{"model": "text-conditioned image diffusion model", "tokenizer": "char", "beta1": 0.9}
Rows from block 2 of the denoiser, named by matrix and row number. Rows with one number belong to one neuron. Each number is 128 + 24 x the weight over its row's rms, rounded and kept within 0 to 255. All counts start at 0. Numbers have three digits each. After the name is the row's rms in percent of the matrix's.
# fc1: MLP up (model.blocks.2.mlp.fc1.weight, 1024x256), inputs 0-63
# fc2: MLP down (model.blocks.2.mlp.fc2.weight, 256x1024, transposed), outputs 0-63
fc1.343 142:117132110138076142097107164128120148128126135123134136143149095105117145119105096122135150110173135115117125130091136102096116112109151109159126085143163118150133136128164162155171113120134095
fc1.344 078:093115143162118111110083146096150148096140123139147126132131145166155155132132126154131160120131164135124115101120154124129177114117150077144098132155113128104171125095122080119130146136137133
fc1.345 067:152102151164151161089116151175186101168088137165169133129129101119139115168126114104139131153126121105114150141095102133144147126116138131130153144080111126136160115132137039122128111090123133
fc1.346 123:143122154130137146088130109111167125135135107112125134132114091141124133120151126101135154134142148136098129155151128138102132133136153123138137113162172119113177140133093127167159133146078121
fc1.347 110:104118188088102093104152140087143133131174134127115135073147111111127148120115093111133127099116132130178126164137129104079149138139118163155127127165138139149112153176149117147115156143110093
fc1.348 130:134137097165127143098112132121098110143066128139125136155138104118118125134128114120108143121176154124133124142101128129079120104117159120141139093105171112127152164120145159132146141094108093
fc1.349 114:140133176125119114111150111143136121149084136135143136164143158119118146124107170123155131116143099102081112153158120149136137130125135106166124090142081125149120091126105136130138123140140153
fc1.350 073:203106168116147129118137157138081124088129120115134122125149140148125121119129115082141123043102140088114127110131190131131104142115130069147125133112161157117102131188133168139132136121117090
fc1.351 100:110150153137132125141169095121130120107118134087144134137059171129120174126100154133125129131109123151149124081153092149143110146129123142093141128096100170117126123115150131116117140170105092
fc1.352 105:164134123178120170151125130112137138152065117144122137131103095120157090145132133097146107145139122108081130123127094085126103150134112137115129153121138109104148156088084113139147086123088083
fc1.353 099:132083139127154085116136112116154123137093119094143134170156135167112145094156136152137151150145128150124124109140141198112113119119164101136101105103112124147132134143124095142108147157098138
fc1.354 076:123132149144115147134126159137106171122102108153125133116090119097156135142126098115131113145143138142124135155114107133121094114174123160163101148139127125121160117139134114094117156059161093
fc1.355 070:119150170115119110119138089141086132103139083097136126142123214156116159175092131114119128115111139129136124109190166142107171115094109089129107121144140178085106111124117148138152126141109093
fc1.356 071:098135123116107107133149134130116132087146120118087125102145162173133133108144091086155137177132117134138125130151148140093105099146122115125150131136114144149108130097131204161168150136125105
fc1.357 112:166100102142142125142093112131124147147093097119155136153144124124119102115138119139132120126143153106080123139145144136150094132164143075103146101142128128145072089115083100131123119124129112
fc1.358 144:106161167111160140127141125114115108099159137118115137127108155142158145139121135128121120111059148155121131141152119107131118136133119151108149188140118161108152119130101148138129114133143150
fc1.359 063:213130127135152123137103131082104088123118095106149121133112115139147138199138141096116159098127114139140130109115129137135102132136152085105091124124155122135097097126157112142109151158096078
fc1.360 072:122125174098139131106190133103098133120132117159148131122185167107119125143127128075144145107116155109143123117124094169112149130089125129091122156092132153094117128169126139123154150146107119
fc1.361 166:159114174136119097096133168123136189123132112132116134165161136124088109101154103115140125111129146129102134165128144160083145124139156126114122102154148114132139131133086134134132146103105036
fc1.362 115:141104130139083131151137143129119160138128097126120137116142102105136089151126129083136116113159123117111129144116122099106106153137105156112155127147135137122109142115104120133134113139090106
fc1.363 145:135114090135115123144104162110082123117113120102150134125118127113109134138098123086118129147112140085168131139105111114132106147112115120096118135103130150140106136161151134138125123128098100
fc1.364 061:128146143101171117113098117149144100087121182056144120122132147104129128101119082065153112097120101079129116136142127129128168138112143163160067130148126121142151140164130162132125133154101125
fc1.365 140:134163120160160167080059130143106120152098125133147135135171119093127133118137081112109132106154179100112121169068128117096120102128136110133149116107172113118132141105132128148157108125126126
fc1.366 072:114158149153144136109084143150147124101132163144156120112089173109176136187105098061112130146126142127128089119118111110127136095177168149167153127165117123096114113083129103116106138147140114
fc1.367 151:133122131114158118126125089092172089139115129135117133105129114157133142119167128145133144152111120157130119081170141160122101122128129119160115086179124092143121134105099113124116153162130163
fc1.368 060:120150101184134134162127111172140138144100104117152128143066154140153149155135175161146147120160112108108107106155107144134105143153145142145119125164121123104130115101136088146111141111125106
fc1.369 069:155102137116161121130107146101113116142161128102159121118130151132168141112130116113150134086115127119129113113125202110103107119132160086153136118123137183124129129099109165159139163135087122
fc1.370 108:157091143126132104139129180145129186135126082126141135147126128108140107098138154114171119139177114116117131128130129156106092127124152120118112114159081121140101138113130145128135158153117079
fc1.371 135:140124179086103113143161128135160127137121156131124134131147139123111131141145151151100120123096116149117115137158114121156117139129074145156129129150119105107090105140118137098100129175149175
fc1.372 079:134128126139138146110123133101135075139140137111115133124201090094092143133111059066119148153111107116159153123115118137109126142119125155108120117046126118103090127185133122136182109161091163
fc1.373 103:125144112173131164155140091143126080143105150121124135125093175143147128150083185108106137130079144132168122099139126114153115121133117112097137151102113149120119137108163093085113118160124171
fc1.374 114:137131138161120127114117138079122127134080140187100127117164128096131110113103142069098115107125120112137116174129132099088133123133121203146142123163141105148104128155123137119113136131112143
fc1.375 079:043108178070095131115190080118162157116172103094130135099150127130149178113124094200158119123139122116133121123140110166096126123114120143136090133129128170145134165176152168136112146138141137
fc1.376 069:043128148050141149113105145100111132145130132100151127129153107134139128128134103108147109129121097105121128098122104118133158127135110127124110127103115165106124090122109164128169126135130088
fc1.377 132:122151134104135145147104134152122143124152114100135134125155118096137124140137079129107109110107178104127125153130129106162142121115072121125158164113130146104122130127097114080143123133122202
fc1.378 081:121147080138162126136110158078162104131119134171151127103160111108139119068111092101114129133120108121134130126128175135127174122122121113121134151125130132144113130146110040139143133116102149
fc1.379 070:097120143120163143108119174158126109097150146166182124097153179102152154082134125146140148107123145109135108133148139128102184124110165139124182128146122123115156109123110087158139159165081146
fc1.380 074:175112104122117129136096107163140097105129117166144126120062113178136144139124160145149140071122131115099105093154122135136079078142147075154132125136149128134100113128118155136123129123099162
fc1.381 099:129149085166155143137087135108105127145077123136158133123108111086136111116103112081107099129121130116143134123118096107143074143143113157076184158113110134118082137098129122116137126141081108
fc1.382 071:173105131131128131114164093098141146133097111156104125139143151148147131129138135092119157086119134134125125075114119142126149142146135106159050150114167166120156121189111129140127160114126135
fc1.383 061:099153120076123092134179140099139096123095130161131126120124171171109119149115137137111126127129102118139115098172127183099096111131156132130129108107114151174078119146137141129110135121085142
fc1.384 126:122154138093129105100097105174123098151123145153126134094179127084127106130158103106135151122121137109130116153093130126093151114091110134164125095113138135136078126126086131134157125148128175
fc1.385 071:107136161118138137087096148126113128123110135163135134107121123125112146136111088122127074136108143139131140157153151144096076123110133153104196130122115073117108132149145145144117119149103141
fc1.386 061:043134116084125110130120125097120123127160137107138124123142128169128142116152100093174152094130115106126117098101129139111102128084143111144097134136151141153116125161120156155122145155115102
fc1.387 139:132138125139115148171122117132094160128119089118132138143111138127155090151124149142142101120117106124088130117124121098148112145146101137093143187121078152117117110123091122132129079139128140
fc1.388 078:102123111160130143116146092150133124135113132135131129129064113096150118164106164095100151133157133117121123121126104106125086132146150156128184098112112122141131124136132064111124114089128133
fc1.389 088:093129122128157135119108134109208131133154142117158135113114104103134146130113137129100120123106128138119136120143124123156103130134126139123110145168134098126126103161126147140140129154132141
fc1.390 110:124136136163141160142134119133143124141104140147102133153075150125162135140100235164082120134091131157132133089146115124162097112102132106142117145103099126119135100115141180082102142126155173
fc1.391 114:141137105126154143123095143127146084150104168175103132119171137103126134161144145116098120125122136129135120111094105138118095112107102189177094121095145086113089152116126136128098154163138164
fc1.392 132:126108104129073132143131119121125111133152121078115136154104124124120142146113145137125119139132113140128123075135143109110126124125122103121103079118141137117132111139161146127119122146121107
fc1.393 117:139109111082146074098136148165127099123123142103124136116147113110088136107183072132138159141123110128132124140093145158087147112111147117141109055105145147164125131160121141167125140124121077
fc1.394 068:077132173186107117088116096188143151138077122085133131113132130155135118093134101133110161137119144137094124104122108140129110108125148118124069131120129125156162131080106080126087130113146158
fc1.395 123:121138156138164110079128110110135133139142094146108135122156127134110130125137125120109105111123160147162122154144130155091133108127103131119151160148143113104127171100121121091133167127115151
fc1.396 078:147105138182139132124139086146125115167091112089131134108104167124106116140127154090122151147148120118142145096124160151108102151111143145122142125083123166181130118121126175148145163121110140
fc1.397 134:119153078116118120122130103150115118111135146119129135150139131131137137109120125138136143112125111122147130115101127113138122107108143091133119137098097159163127115165157137144141115104166152
fc1.398 074:124123113135139149150181164134177119128137148128122135122125110112125137164137141164128118143095120143136134119121030105126125123180117148162065119118137153058148107110134112137119132142158102
fc1.399 124:151123141144127106115126078138155125151123121147116126145172155154146104106169181156140137135115110122108114111149106160106158100093123102163107117105125110118117133135090139139105122147136163
fc1.400 109:160144110130133105122119114120132118163121127105154120118189162120141132088131081051156143095144104085123120159117144129119207141158143089107085146115147146135106133194129085160170136131087104
fc1.401 068:128109097145148135131116152127137128145140125102161120149142128106136117098129164101154118061143127121111100127121137119153119122149134079179126133153147124117144140148147121105133152127128138
fc1.402 083:086180136091100106117140149125126124117127144120139132133169141122110132117138026048134129146150132082136136136131083138119129134124116127046150127110116142134128146111132124135148115159112088
fc1.403 078:089133129179114135134167101164138116150165138132121132113130163087120131111107120152151129141139133119130118138152116143115106111150159119119187118137132149114133135112146099140135120111107149
fc1.404 128:136126085174168132136099096156138122126112107116144134146115137137128130107133132151134126136130115117094124098132135165157079117138123071103114136099092117133099129121122116102111112123139136
fc1.405 133:150130138155107166151105126124110161151082122136119136135148127107157090150151148122119113132114164117101123128111111084114134134120084119143130137119142134101115127094055129118146089139106138
fc1.406 070:143127149138129123123097122134146114122104160053142121139100118124122168129123109118132112129133112147114120128122144124151134117163128167161056100156120127129107130083123127108118120143123104
fc1.407 079:194169118107145150140113201082112139133142119125157123112172133123152132127132110102114136107121144120128122147115131105144119134148160089142075143076124142104165087166113217122138142113116117
fc1.408 071:106137150139108115141082101127141138121160099142149131113116124147132142135140126205127148126114135121097131091136077167154100117125144118165068119118136108130111116085126166126116147139143135
fc1.409 087:166131130094130150119148132122095120148119127143117129117131131071113105175121105052123105093119132103143134164115141115115092136150136180117103114109132126123133122171145162125137126128128124
fc1.410 069:151148075140122152135089161158125131180112149173148137107126133067114114153116142095167104113164107100100146111095113123157060131153102132142124115161119094126081130114161137117158117123127113
fc1.411 135:161150100113154122079113146130106114126104149124135137138150091101136123093158062130134153126136150130135139162092133098081153117099147101123129116083180143152152147173126133146155144086102070
fc1.412 091:102137085151143116122093076119093111148149103094130137097130120113130125115117075116124122116121156104153133130126141104098133139150127108079161145116144158142079159105142082122123140125091137
fc1.413 158:133137135101136107115148151119125150091176118092127133151123115131138140113146100122143119112123129134094144133130150132125140134128160118102110147131116168152168115173119147164126105091124086
fc1.414 123:130141159121147135098140154081111118136130121106144136122092091128140142144123100122126126126138143155164125153135122123084139145137148167122152140143179134149147174146158126150150179136082092
fc1.415 082:119115126121116104116137127104152146114131125096090134115154164150133123078147144169154133161127136113115138103124110130108113124134152080119070139116140112153083127112117100145093129121137121
fc1.416 067:138145140135134153119117156081179142161116103170133132092159164124160151117100172157109123135152126116166119163166166112099200118111156149126161142164071115151176152173138124123139123125110155
fc1.417 104:138101079155129115136116186088097123113114123125072131127086154139107126138129145148122136130135123137111130096130149128087081121138143148151067095145128092154148129098122131140093134103117116
fc1.418 080:137146140140107165117138140155154139169123151158148133164216133125155131171117115128131110126145151109123126147114099127141152121114122139123170126109088112088156141131143146112134142149115156
fc1.419 135:145138128160126115093099177113117136123113149134150136174141101097122157101116098135129135108139156107117134149127130125097143108119156105139128104098152106138145159153135163134146123071111044
fc1.420 069:104124140149139153131148194160135162142080128104135128139185159108146120132099156152113125154168119119125125158166125090127130147136151082117164142135098128103175114176134157105112106086113115
fc1.421 137:132121132062079100122155139107166145106207125050118128119088103141131165141123103153138137102129113151128130086147133128119143139140138100138093110168130170135124106153131163146121131137132109
fc1.422 076:122149159160097111133145103143074151095116096156126131121121196169101118190123150170121133137126156116116120097155134146092119109133130121104131124140121139138150132061113188129119126126095133
fc1.423 071:154122123058139156131116152119110131179142124095124127146138067123124120111116112090131128107141092122129123163169158115133129114130141095100151119145115107122134100188141137101143113142091114
fc1.424 076:159124127110115131141094144133118114111124128103135128115112144100120094130115095054130104096128169098134125111123175147140078140133126086094125138124120174157079129154122181128161127100126118
fc1.425 069:128091136090159145127156141165166133144117158153133129124124107111106124107139158117148121115115150134120130111091105133147139142128117124152082167134106097108125157197136131102126128137150142
fc1.426 082:071140123179143150108180098134114124136109128124116132099194142086137141131114114038154142146141124112146137142112122141103077154121145181102160121090140149141133141128136078151149134122106153
fc1.427 069:159103126089167152125083151111115106123161143130140125100135101090165181140107143139136160108149143136137107130126156098121135127116152153161096131090129130122115124150116182125136162120094164
fc1.428 112:121148152164150146102104147132101135140100132178155131117135135099139168118087120121131113081124169120101140189146135097140124140140126123151139137154161119109158110139111152123159112062114132
fc1.429 140:151117115174109164141114124119143150154093106131112136146121095126137097139139139126113107140172130121119121118125121124117098126122118126134134143123157095113114147100115151120132117142103126
fc1.430 068:132167138128114118152141139136161123121127109052131127149100114175102156097134106190149119143118075099138139104175113172144107149141127128115108122137114163160117120131141106143149114143127099
fc1.431 087:090111107104120126134183125109086135088124149129099136135125103118131142139141116115142138178151149125127150144129118120086136137112129126072184123118137164142143141110131122163121129127130108
fc1.432 065:111128157121131142143129149222093123117145165078120126133138104108140155126139111110141128112136123137124151174103127111145067151138116116138154138166130138106114162118138193112129127117162096
fc1.433 072:139172155065111137146100154149137169160145141080169126136178114123128161112120132129150127116140125124123127160173132106139145132137097137127134136168121120098177121153132189140157114145125093
fc1.434 105:146143140104159121109101140134126111134088139146116136115176128111124123131167115140145155132128113127116121120096134146136113112116146157167123109116103092130116140085081143118148142146108169
fc1.435 115:142122145142142131118126131100138160106109087126123137143103121137141132116150122136155131137151116144082130108158117149116084137135132138107116130133099115108146142094079154132154134128098095
fc1.436 147:139161154137160133089140106121145152121144122128124135119151146119178111143151114133120108124128144133141125159137123125108140123098092126097151213103095148101164164124099110113140133122092171
fc1.437 120:132121141089099134163148111142142112144154112166105135089118127114119120136104148129129110114102106135162105127152129113125087115144071167136157141158102107117077149105145100075101134166141158
fc1.438 140:147138153079116097159157106143136122134159109133103135110117125129131096136189125148129114127094092152134112110128142139146114120125077149130116155141084143118106108114091131104111119156152173
fc1.439 072:150140151172119118133089118131144117124089139094145119129083127096146155173117121077134131082140128166110122121132159110142101095158146112174102101139127104144108135093137086101096143104117129
fc1.440 093:096141098104138124132144115117118125129169139099124136096078113110147128157102114079148108115121130132154136125119119113165107146156167126097188135130119167133125107086138093127135138139128157
fc2.343 121:161115152153126131119151137156156118117077127108125202106134150147135118100149109135117115139128150107129116138132142113156139100112129163147083134114142175116127122124133118143120097143131144
fc2.344 100:201086125200145148132120070133121120142100120113152105107081138169135130095134142138131166154106123119137082153150111144116175121157123087129095119095118101111129122134106146098145129146139126
fc2.345 091:124111131134124095117083123140151123129157100144134123093148160133131122141135143110135109054131130132119134133092156119138119174139079145147113083149144130143146113174084181161135150141107114
fc2.346 112:115122118155150159088156106138111121120138148120126134138132161112131151142135075171122123130131111106129105135150107107091094100125128161113166145144146129115137136144120113132120127107126148
fc2.347 097:112109080171109118142147127099130151147117118149164134133137137148131141090116122085093130151101140181141113079127088096114091105113127127122131129133111121146103121147126162158115115130141118
fc2.348 107:129124148090096137123139114138123112118149132142157198121112195118132130108142122063103134119139112077112140125135120120116099139108139138113136123137111152123119147125135127106117137130135158
fc2.349 090:128100115112126105123135146132143124103079138164160153157141135153108123132153119175123119101149161047130156121122089141106075145112156132106125120172121159144164160120090118150115129124144152
fc2.350 092:187122123070125094139158104160155102131139134102121106144111133096168148152103089117127130164111124116128074155086088180151101116103130118098137121131163114095124102125097100116124141088110071
fc2.351 109:148145138028113104179115141089136127129125132087099163157144075132109138123123147107122128129129148140086151162120128123119124148132135136119160141119147146158149098120110154162097106127136116
fc2.352 087:164106113168145125105142118126140101097145104127099160129122147134110124097137105106159134129118144104129145127138170096142140118144116162135179135139146149099180141157114109160137129124136144
fc2.353 096:051171147120135104127117177147132145137119137086135118157112110119118157138133138173124126104123109106147105135152089135103155143153127089079082149126094144104126137180124175114135104133108117
fc2.354 098:154120096105143144109132125137122130126112122175118146138109209145147136131116143135119101165162141157137150126150164133126098118156101142136078120163130109151118119162150085151125140141144129
fc2.355 097:202112108132151134138195124133089108116097150105120122166159076084136148108112150143104172160128120122120157179132072158088157144140119130082133119100120101119120106135120131098104135111124086
fc2.356 100:146111138138154119097116126154043096109090124129164136102149102129104126112126148117101139100123115099143119144146092129112109128085118104153125139160123146081080093101128160112136135154122158
fc2.357 098:115100099080102113131119121137131111089114132134134172155106157137123149143134128146112146153158161070122129146128089145110146153147121124111181129153099126123182149157124109125127125143112098
fc2.358 124:129097120105133120121128137087124137130135133157133230091128148138135101133107144126141115125124115182127132144140088106134087124119128137105124126115126130125086109097140138153112142107138148
fc2.359 084:161149136046137106144150076151142143116135149120122104156137209091141131112117152120165142093138129133129091154171118119125155166100144128094113122120130131157114125114103129119099135137153121
fc2.360 089:185119138131134126135158107124102148080131125107106123147143033128135129162112140098140150128103147095118113129064155135087118151088122119114147118104148155117096128157129119140137109137108061
fc2.361 141:150160154153140152135126126143123125115093146126129219107132142136132140130149121162111122129110143190131135145138109123133116127139142143136136124132130143087128119123134148122106136143125127
fc2.362 096:114129135105116114141132135136137121095140103106097190122131124129126137107140131013126158142086156069119145102117107117126113146132099162144110121146123150114105149107115140155120118114127076
fc2.363 142:153143144047109106117110125143127144113157134124128102124112082096136113140112123000123142126137142122110134078100156128156101135090105111140099155113115116138102143075130115156125117162108115
fc2.364 080:126145091086070146191153149092151093163114124090104107135162115145115088109149125141116149138137145132134142126102081158127155144141144155118126124132144127153124133122164136147128115129137112
fc2.365 098:158083120085131111099115113127141152116095149126140175117103134145144110151119127073148126102137121125113102146137104104156125144110111130124109133130118176147140114129142104153108117130109147
fc2.366 097:102137109089116139123126087109124133139127126131135121094152118147107097033120131139088137073135132149138135123173090140136213102115168127136150127134115128157095130112140146148133129141139142
fc2.367 123:101122080145123139100135121152103140124159131126141144162138147117131126125112121255122135108141116121143149154145131135109132093134137104120148127130147110119207139159126104108139123110152138
fc2.368 074:143117116149138142094187138136146140090129149149115129136105137097110176158135142143126154191148139119131092098116132129093195093154113137119149132118084123123150138150123161135131092075146110
fc2.369 091:181097164069124109097100113177097126101100156111089116109111141124107157156127105123117144153113137121145068138158075139133191079101159096132128124125101134088132115118127074113124158104115109
fc2.370 099:150102136111110135112092109128126127107109139113150133144136104169133146139126116103128122142117142110135145138098168114130133128123134098111091135134123115076132128094121108087152155142110100
fc2.371 112:092136118155131116124144154121122144139141119132111180147113101100139144158136159225130137095117140210141154109146144139119115130126130135108124116149118179112116099145127187167113090136117122
fc2.372 098:082162122092130099137194172143151146123161138125126124152193113103116127155137161098133132113111150106130136178134130118127071164108141129166119124162120093135122136118128112151120114137112133
fc2.373 100:154154132081119112116146135116118147081139137140118145126114047109123104148108135091133111121110117129108102107111100123111124116115108114113178153117116124165108149087126141146089137119133143
fc2.374 131:096156117138097127144141093115116129143140108187143047125133124112144075140163098110114125128119141157106151133097125121121102128143167144126228126142106142144183140132103141118107146133145144
fc2.375 094:106141087140143142141162147100098136156092125124171145112143155168132127106105200140121091110121119144141115118153122107115169123117115153118080124128129122145149102166129165122140136110126112
fc2.376 090:186109106074118125101103118131113102119125138102167126129112073089086120121114080137115120078112129133150115156084135151156149129094122102155106111115135131097124114134132147115153124145106122
fc2.377 115:118150116113147128107118134139093109133179121106100182135103112135161121168107146103133128121127127111144116094116042152146133139128147124124110135094122135113105146095138118118117131155141076
fc2.378 105:134142136158106109116118140115116168115112120141162118157083150145117111152150082105156113082099142140114082114124104110162135123125125128161155138128147118126164121205123122117106158149097159
fc2.379 101:150106164169113119148109130140086146134139110135133125115093076140114119142134137114115162129113139121135093121112110127095194121104147134113154112114136119129121143149123123126112152155132099
fc2.380 089:132148103136129124121146120173124137130151153166114107156115150113119141098086124152123134171126094119123078151127110158133177117098137111096130109133124114141100153093101088167095142096113135
fc2.381 114:125143138049095092148107125111131134139171126110133147131132121133129120116139096063164122135129160154092137126108153114129152153120113123152199147126141119153172118072118109167127141152121114
fc2.382 084:128113164103153105135182115129121141142100156168094101129117100130150112142107168152134133158111131102124104111092043132141126150122129103146124135137164141095126136147100189148107109113124095
fc2.383 091:127140138093140112109112111169115122097052143132154127150138085084130105119134127120128132121143129094115127118148094145146162155125124133068139128110131142125074135170104127110102114140083119
fc2.384 112:125118111097115118133150151141121109145118129134146150176132122157149149091131120147136131115147141071132168142138055164107132125118126098123138130134114094138150136103134114128091124152141124
fc2.385 090:092120097118112121127156163137143096086134106197142155150148106101124121105130106108100106108118099129124181154146123142134066112126114108132162130127123094126099126192137106120130081171131136
fc2.386 082:227107149086121162137147149129133102131052132098101112125108112168121121134114103128138138054108122123149106114124091155134141134088136133116104154125129147095116122069118136115161132128105094
fc2.387 106:139099129095134116150132133105161110105151144132124235123119135144119113119147125069128126112126129068106130116119127109147100145160103154109150124130137150121122127109117150135153100120122139
fc2.388 099:081143087091134093121114136172176128129117138140080132113151130130140099123115128122099148109170147114120147090145128131148129153152132167116131101123139128169157156108143143169133111118146143
fc2.389 097:127132125103127150110112120159119161156130132126113115112094106134137126097093122127130127162149142137138072094131177131134138105162082109129113121119128130145128119121138137177110116113109136
fc2.390 112:111125130075133132127119119118108133150148129148092143114126111114167141145123138163145112144111155155130138158131176128135137124119124133087099106106129164150166122073136134143110128102126124
fc2.391 112:104150114086131132133130132117159131159126115161104100138117082125165125093126123122143118122098144153152135168155159133129160145134117106145043122133118137114145104115114092118131130133143141
fc2.392 083:131138137143142127146153126120163115129140109107101171138124128095133115147123137120120138127131130136111113138118152122135104136114141109135098127141143144132097128121116171126111099133136100
fc2.393 092:096142129146136121153094144128146124134121106115110141149126107115134171083120149160123121127147127135139147138139140168108123114145106111152158134141127138121142119136119148105133103170127132
fc2.394 089:131090131161132128146117136118132119134120113107109119090128109165151128136143144163137157077147105126107132106117075111089120152181072116128087118139121150139159120187106218123146113119137092
fc2.395 103:132132143104114132125154136108090148106116142120156192100138148156140135147127157141132111127124096180135117126167092125119124135093155136140142135104136152123139122135133147115097128101122110
fc2.396 098:147110152088091137130136148159171111143107137117100143155154139119149184179121137114132131178160162088139142130097080147105154127162116137146123131149129132116132109112114166147083093096139089
fc2.397 101:138124154168143116133125128145168107106094127158137224107142159108122123135132124152134142157129110135130135131132138114150117115123137147148103108133117145130126106130152143128127101130119132
fc2.398 094:079126127152159135139119158120125142134151105141108135090134123089110139128096120140107138163098124168156108163145237088128144080150103127151091117144127130155119100183146154146132124116124117
fc2.399 129:092127104137125124104123158138110115134123138116126061154128140106129127149128115243119114105108094115142155123130124127117110105141152114106161137149117112099173120111139148080137116111119120
fc2.400 109:140141135151140103138125151098166146148116130118118050103131136121088076139138108090137105088132118101108077087080066118145119126146135129171129109178143104098168120140131133121123129148114101
fc2.401 099:128126127113107131138117120092178132149145115135076099136123123124146156116101085128126136219120128123155098106147136163120140108127158127115097147150112102160157116072166086115123143086134104
fc2.402 093:159152110094129121152127161154137091134106120090156148096111114143091094141135182100145116094154128121099149116129135130126119120083074128165125115130144151106107123129132119138133090174153101
fc2.403 095:104129107181135099100138126116151142085107118138140150152109120131105131142113176120076139211124118115117141105133180101144155095191140136113164116163131104105165143116158050090106128098107142
fc2.404 102:165129127120152132102123104135137141092116146111133166161112113129132107108103145187153116126131119084114126150137106142136161112140135117113143125118144133108137105157117120090118129162099136
fc2.405 089:132068125098153117111110112146133101127141119121102207128103130144149144150121151110138136115111144090149126119142095089120113136119084117124065145125121114112129122085125102155115148147127117
fc2.406 090:082126105097111137139121143088141108148093127069157106116141158139141113092160143140143120127138158158127145163123111137148161149173116133123115125170104096123086123118148192124136154159132133
fc2.407 111:128111087050110108151129097148092116112177130123125101102113108124139122145146120111172147122118145147147093153080154095146097102085128076101081109147123133161143122120155089102155142119072114
fc2.408 096:220116163119114133149156117102152147143125148136129130136116151110129121184122175153113148135091082115134109167125113159121075125069117137097105113145104139125096140090116199116147127092121125
fc2.409 098:083159095024095094155125081180106126086123140151101130148123087114145125092112168091133116178122141136141142132116152099160096150094150146112097120151167113156119144116168049143082123119130126
fc2.410 090:188116178101120114109126111142167130117124120171143136115105094111121109048139084111145111116111118114089175120094175158152116126059124124140091120141140183120148118114099080135119131151111134
fc2.411 114:119105127219115129119119121119130108152158120152138196126137179132123146098105144097127130137129116158131157122130169135125124126109110121145187139125123101128117102169134141108127144135140143
fc2.412 090:129099105119101127155115146109105130111152126107143172138121136144133157149104109043128123151123131111114094087137027135119133150136145154180117131114131091140130131096128127133097130125121093
fc2.413 134:145129133153147141115104122134111133081119141117127192105139174120119123126142148142132124103109122173138108119120105137139098103116141134108112119129150132125095122141128137116152107136109103
fc2.414 106:123123134108110142111141085108108122143177134130144122135140147109109124129134116000113122141130129139124108139101117115116108125136133127127144150100117104130087127148106108145120162125131159
fc2.415 096:143103117201148126115138123104117130142096129158136158095132135124126119118118116155133135091125106148119124106137078135130101088120083122106093116137104107107105116209113174072145120136118104
fc2.416 091:108130105187114144096118171121120116125133127181134124137144139124084112124143110117096100091113152130134107132132149127095121094130118120134127101124116139142111111166125103121130133136109122
fc2.417 101:114139118130135152130151079122141100080129141198099125158115154100129125095148178133116125145133133144151118146156119134118090119148137115110049119169116142103110160103104142096109139154142151
fc2.418 090:188150144115120136125144162135119111129157083148134142124124075135135119120134149132115124109087109135141171151160191143154111094122126136162136135145128166125127124147135119101135129144141113
fc2.419 095:181092154136116144144106091164122094129137114133141210110134167146131127132130147173131133138130134148111131125129156127137113117111135137142190140126140152122109103133131138132129121165129125
fc2.420 089:089098085094138129089130141132129088195138115130157143088164116120136128126120141138119142120162193152144144114140148116164155089145104092107116119127125133170166117133127086134112101132108109
fc2.421 125:146081105106134130134113122125133132102093132067111105123106133141126115123113147173133140149144151162147118113134137117129110112090153135146052129133108135128139122144143140163146081128143082
fc2.422 100:138121116141148164135146111150068101096165143122142140132137092110138143080118191137111136159132106116101150153129116147090137113080107096104146116113137120111104132100125124108102129129160125
fc2.423 092:121125116118116129129146120114117105122141108132134116142112111092103141134122064130129112142130137135150083139109158129114102130091147124136108125136095113179145115169134092107095102134125124
fc2.424 092:192145109086124089124098108134156101103202121127070127126128091117154131142100123092118136172129118092148128177086088164155085121135118073137112099133149124106121116118128079160150119121141110
fc2.425 099:125140169107116139119120140085217124126154125177106130134133054094115123155096094118116117137109125114148123103083121161118118113141149126154107134124141169121103119161128166154150098114114144
fc2.426 095:077146097129134101114186169145157135112109142134111131137148109151123156156125161100133141124134158129131112105132153101111104165178118175113139141130117089120150120145135104151132125134107109
fc2.427 094:052122138098108121134120159217058125148150137178052113101117150109106129104138144136115137130138166106147103106137071121123147110096168125133113130121115105146075152126131123134141115141132134
fc2.428 107:154103118095119137104172137148107123137121123207115164114117188157115129134121118123117148151165158127101155115123105149127078138093130152132110137130124161145152116055118091177104157149102138
fc2.429 098:118106140127132130116144103150118101094133141106124171129105138117126150103149115090119149141109143107132124131130141096112137142114143143150160114132129135134154125151130131117128117129136135
fc2.430 091:203114157150119099114174145087123133133099170079157130141151142096130111159145172145131131141127129123104124159134128147123113140095095174159134112146096102131156110174115162112144126112120120
fc2.431 101:087123119163112150136109121111100099112088128123142180127131137145120129129137154124147131103138160122112151103119117107115118136142082147128186162119114151111065159126122153133122116171154132
fc2.432 082:104143153076101133134137105096181105090154106129134140144130170123122174115128093123134143134127124126113139101120139127145118114152127133120156140121122131155141092093145062162095140104137113
fc2.433 093:157111118130118135133181126093088122141131131139156118128135095138120122089139122135124147144130172142144124134102174100124112116094120122135104116121109156123169114157137066117136125123114098
fc2.434 104:114173116113132116131117138143144083182176107159133154150151094129125122118140123154118116125131130078151157173149109140092148119127119110143093109130124113122157147128117070087130153135151137
fc2.435 099:158141108085140128146148102123114102142125128133146211123152125174136122106130109177113118117142133086121140162148124100106161112119141133121106131128146154105136145127113104127142148122126121
fc2.436 109:135149130112124132106126134087122136152132128129115166101133138163124103114119139126139119099110102152153135089131098125144141129099146140127156118104135127149148123168125128120146132108149100
fc2.437 101:122136109177118140145121131070131150113118121125117190138152081129122108116133134109129119119109111157118137117134142122105107123114164172112207143147164121116137129165117119103120112130163131
fc2.438 095:090127139154143141129116131084130100125181145095151217132146107119141140120164165218125129103133126154109149155134127153101117127109108126104154130132146096090149141139120153094135080142142116
fc2.439 089:116141075082096155150133085115163123114126129114137099137154171120129154079125111139143143140146135163113133139146117141121204159172126129125118112132101088164122127115129119164074140137148164
fc2.440 093:099130135100114112127116120114080151100204140103111143116130153128102151105100103047126153155136131118122115132108164124135131158123128130134159111124119092159153176133130083155142145122150122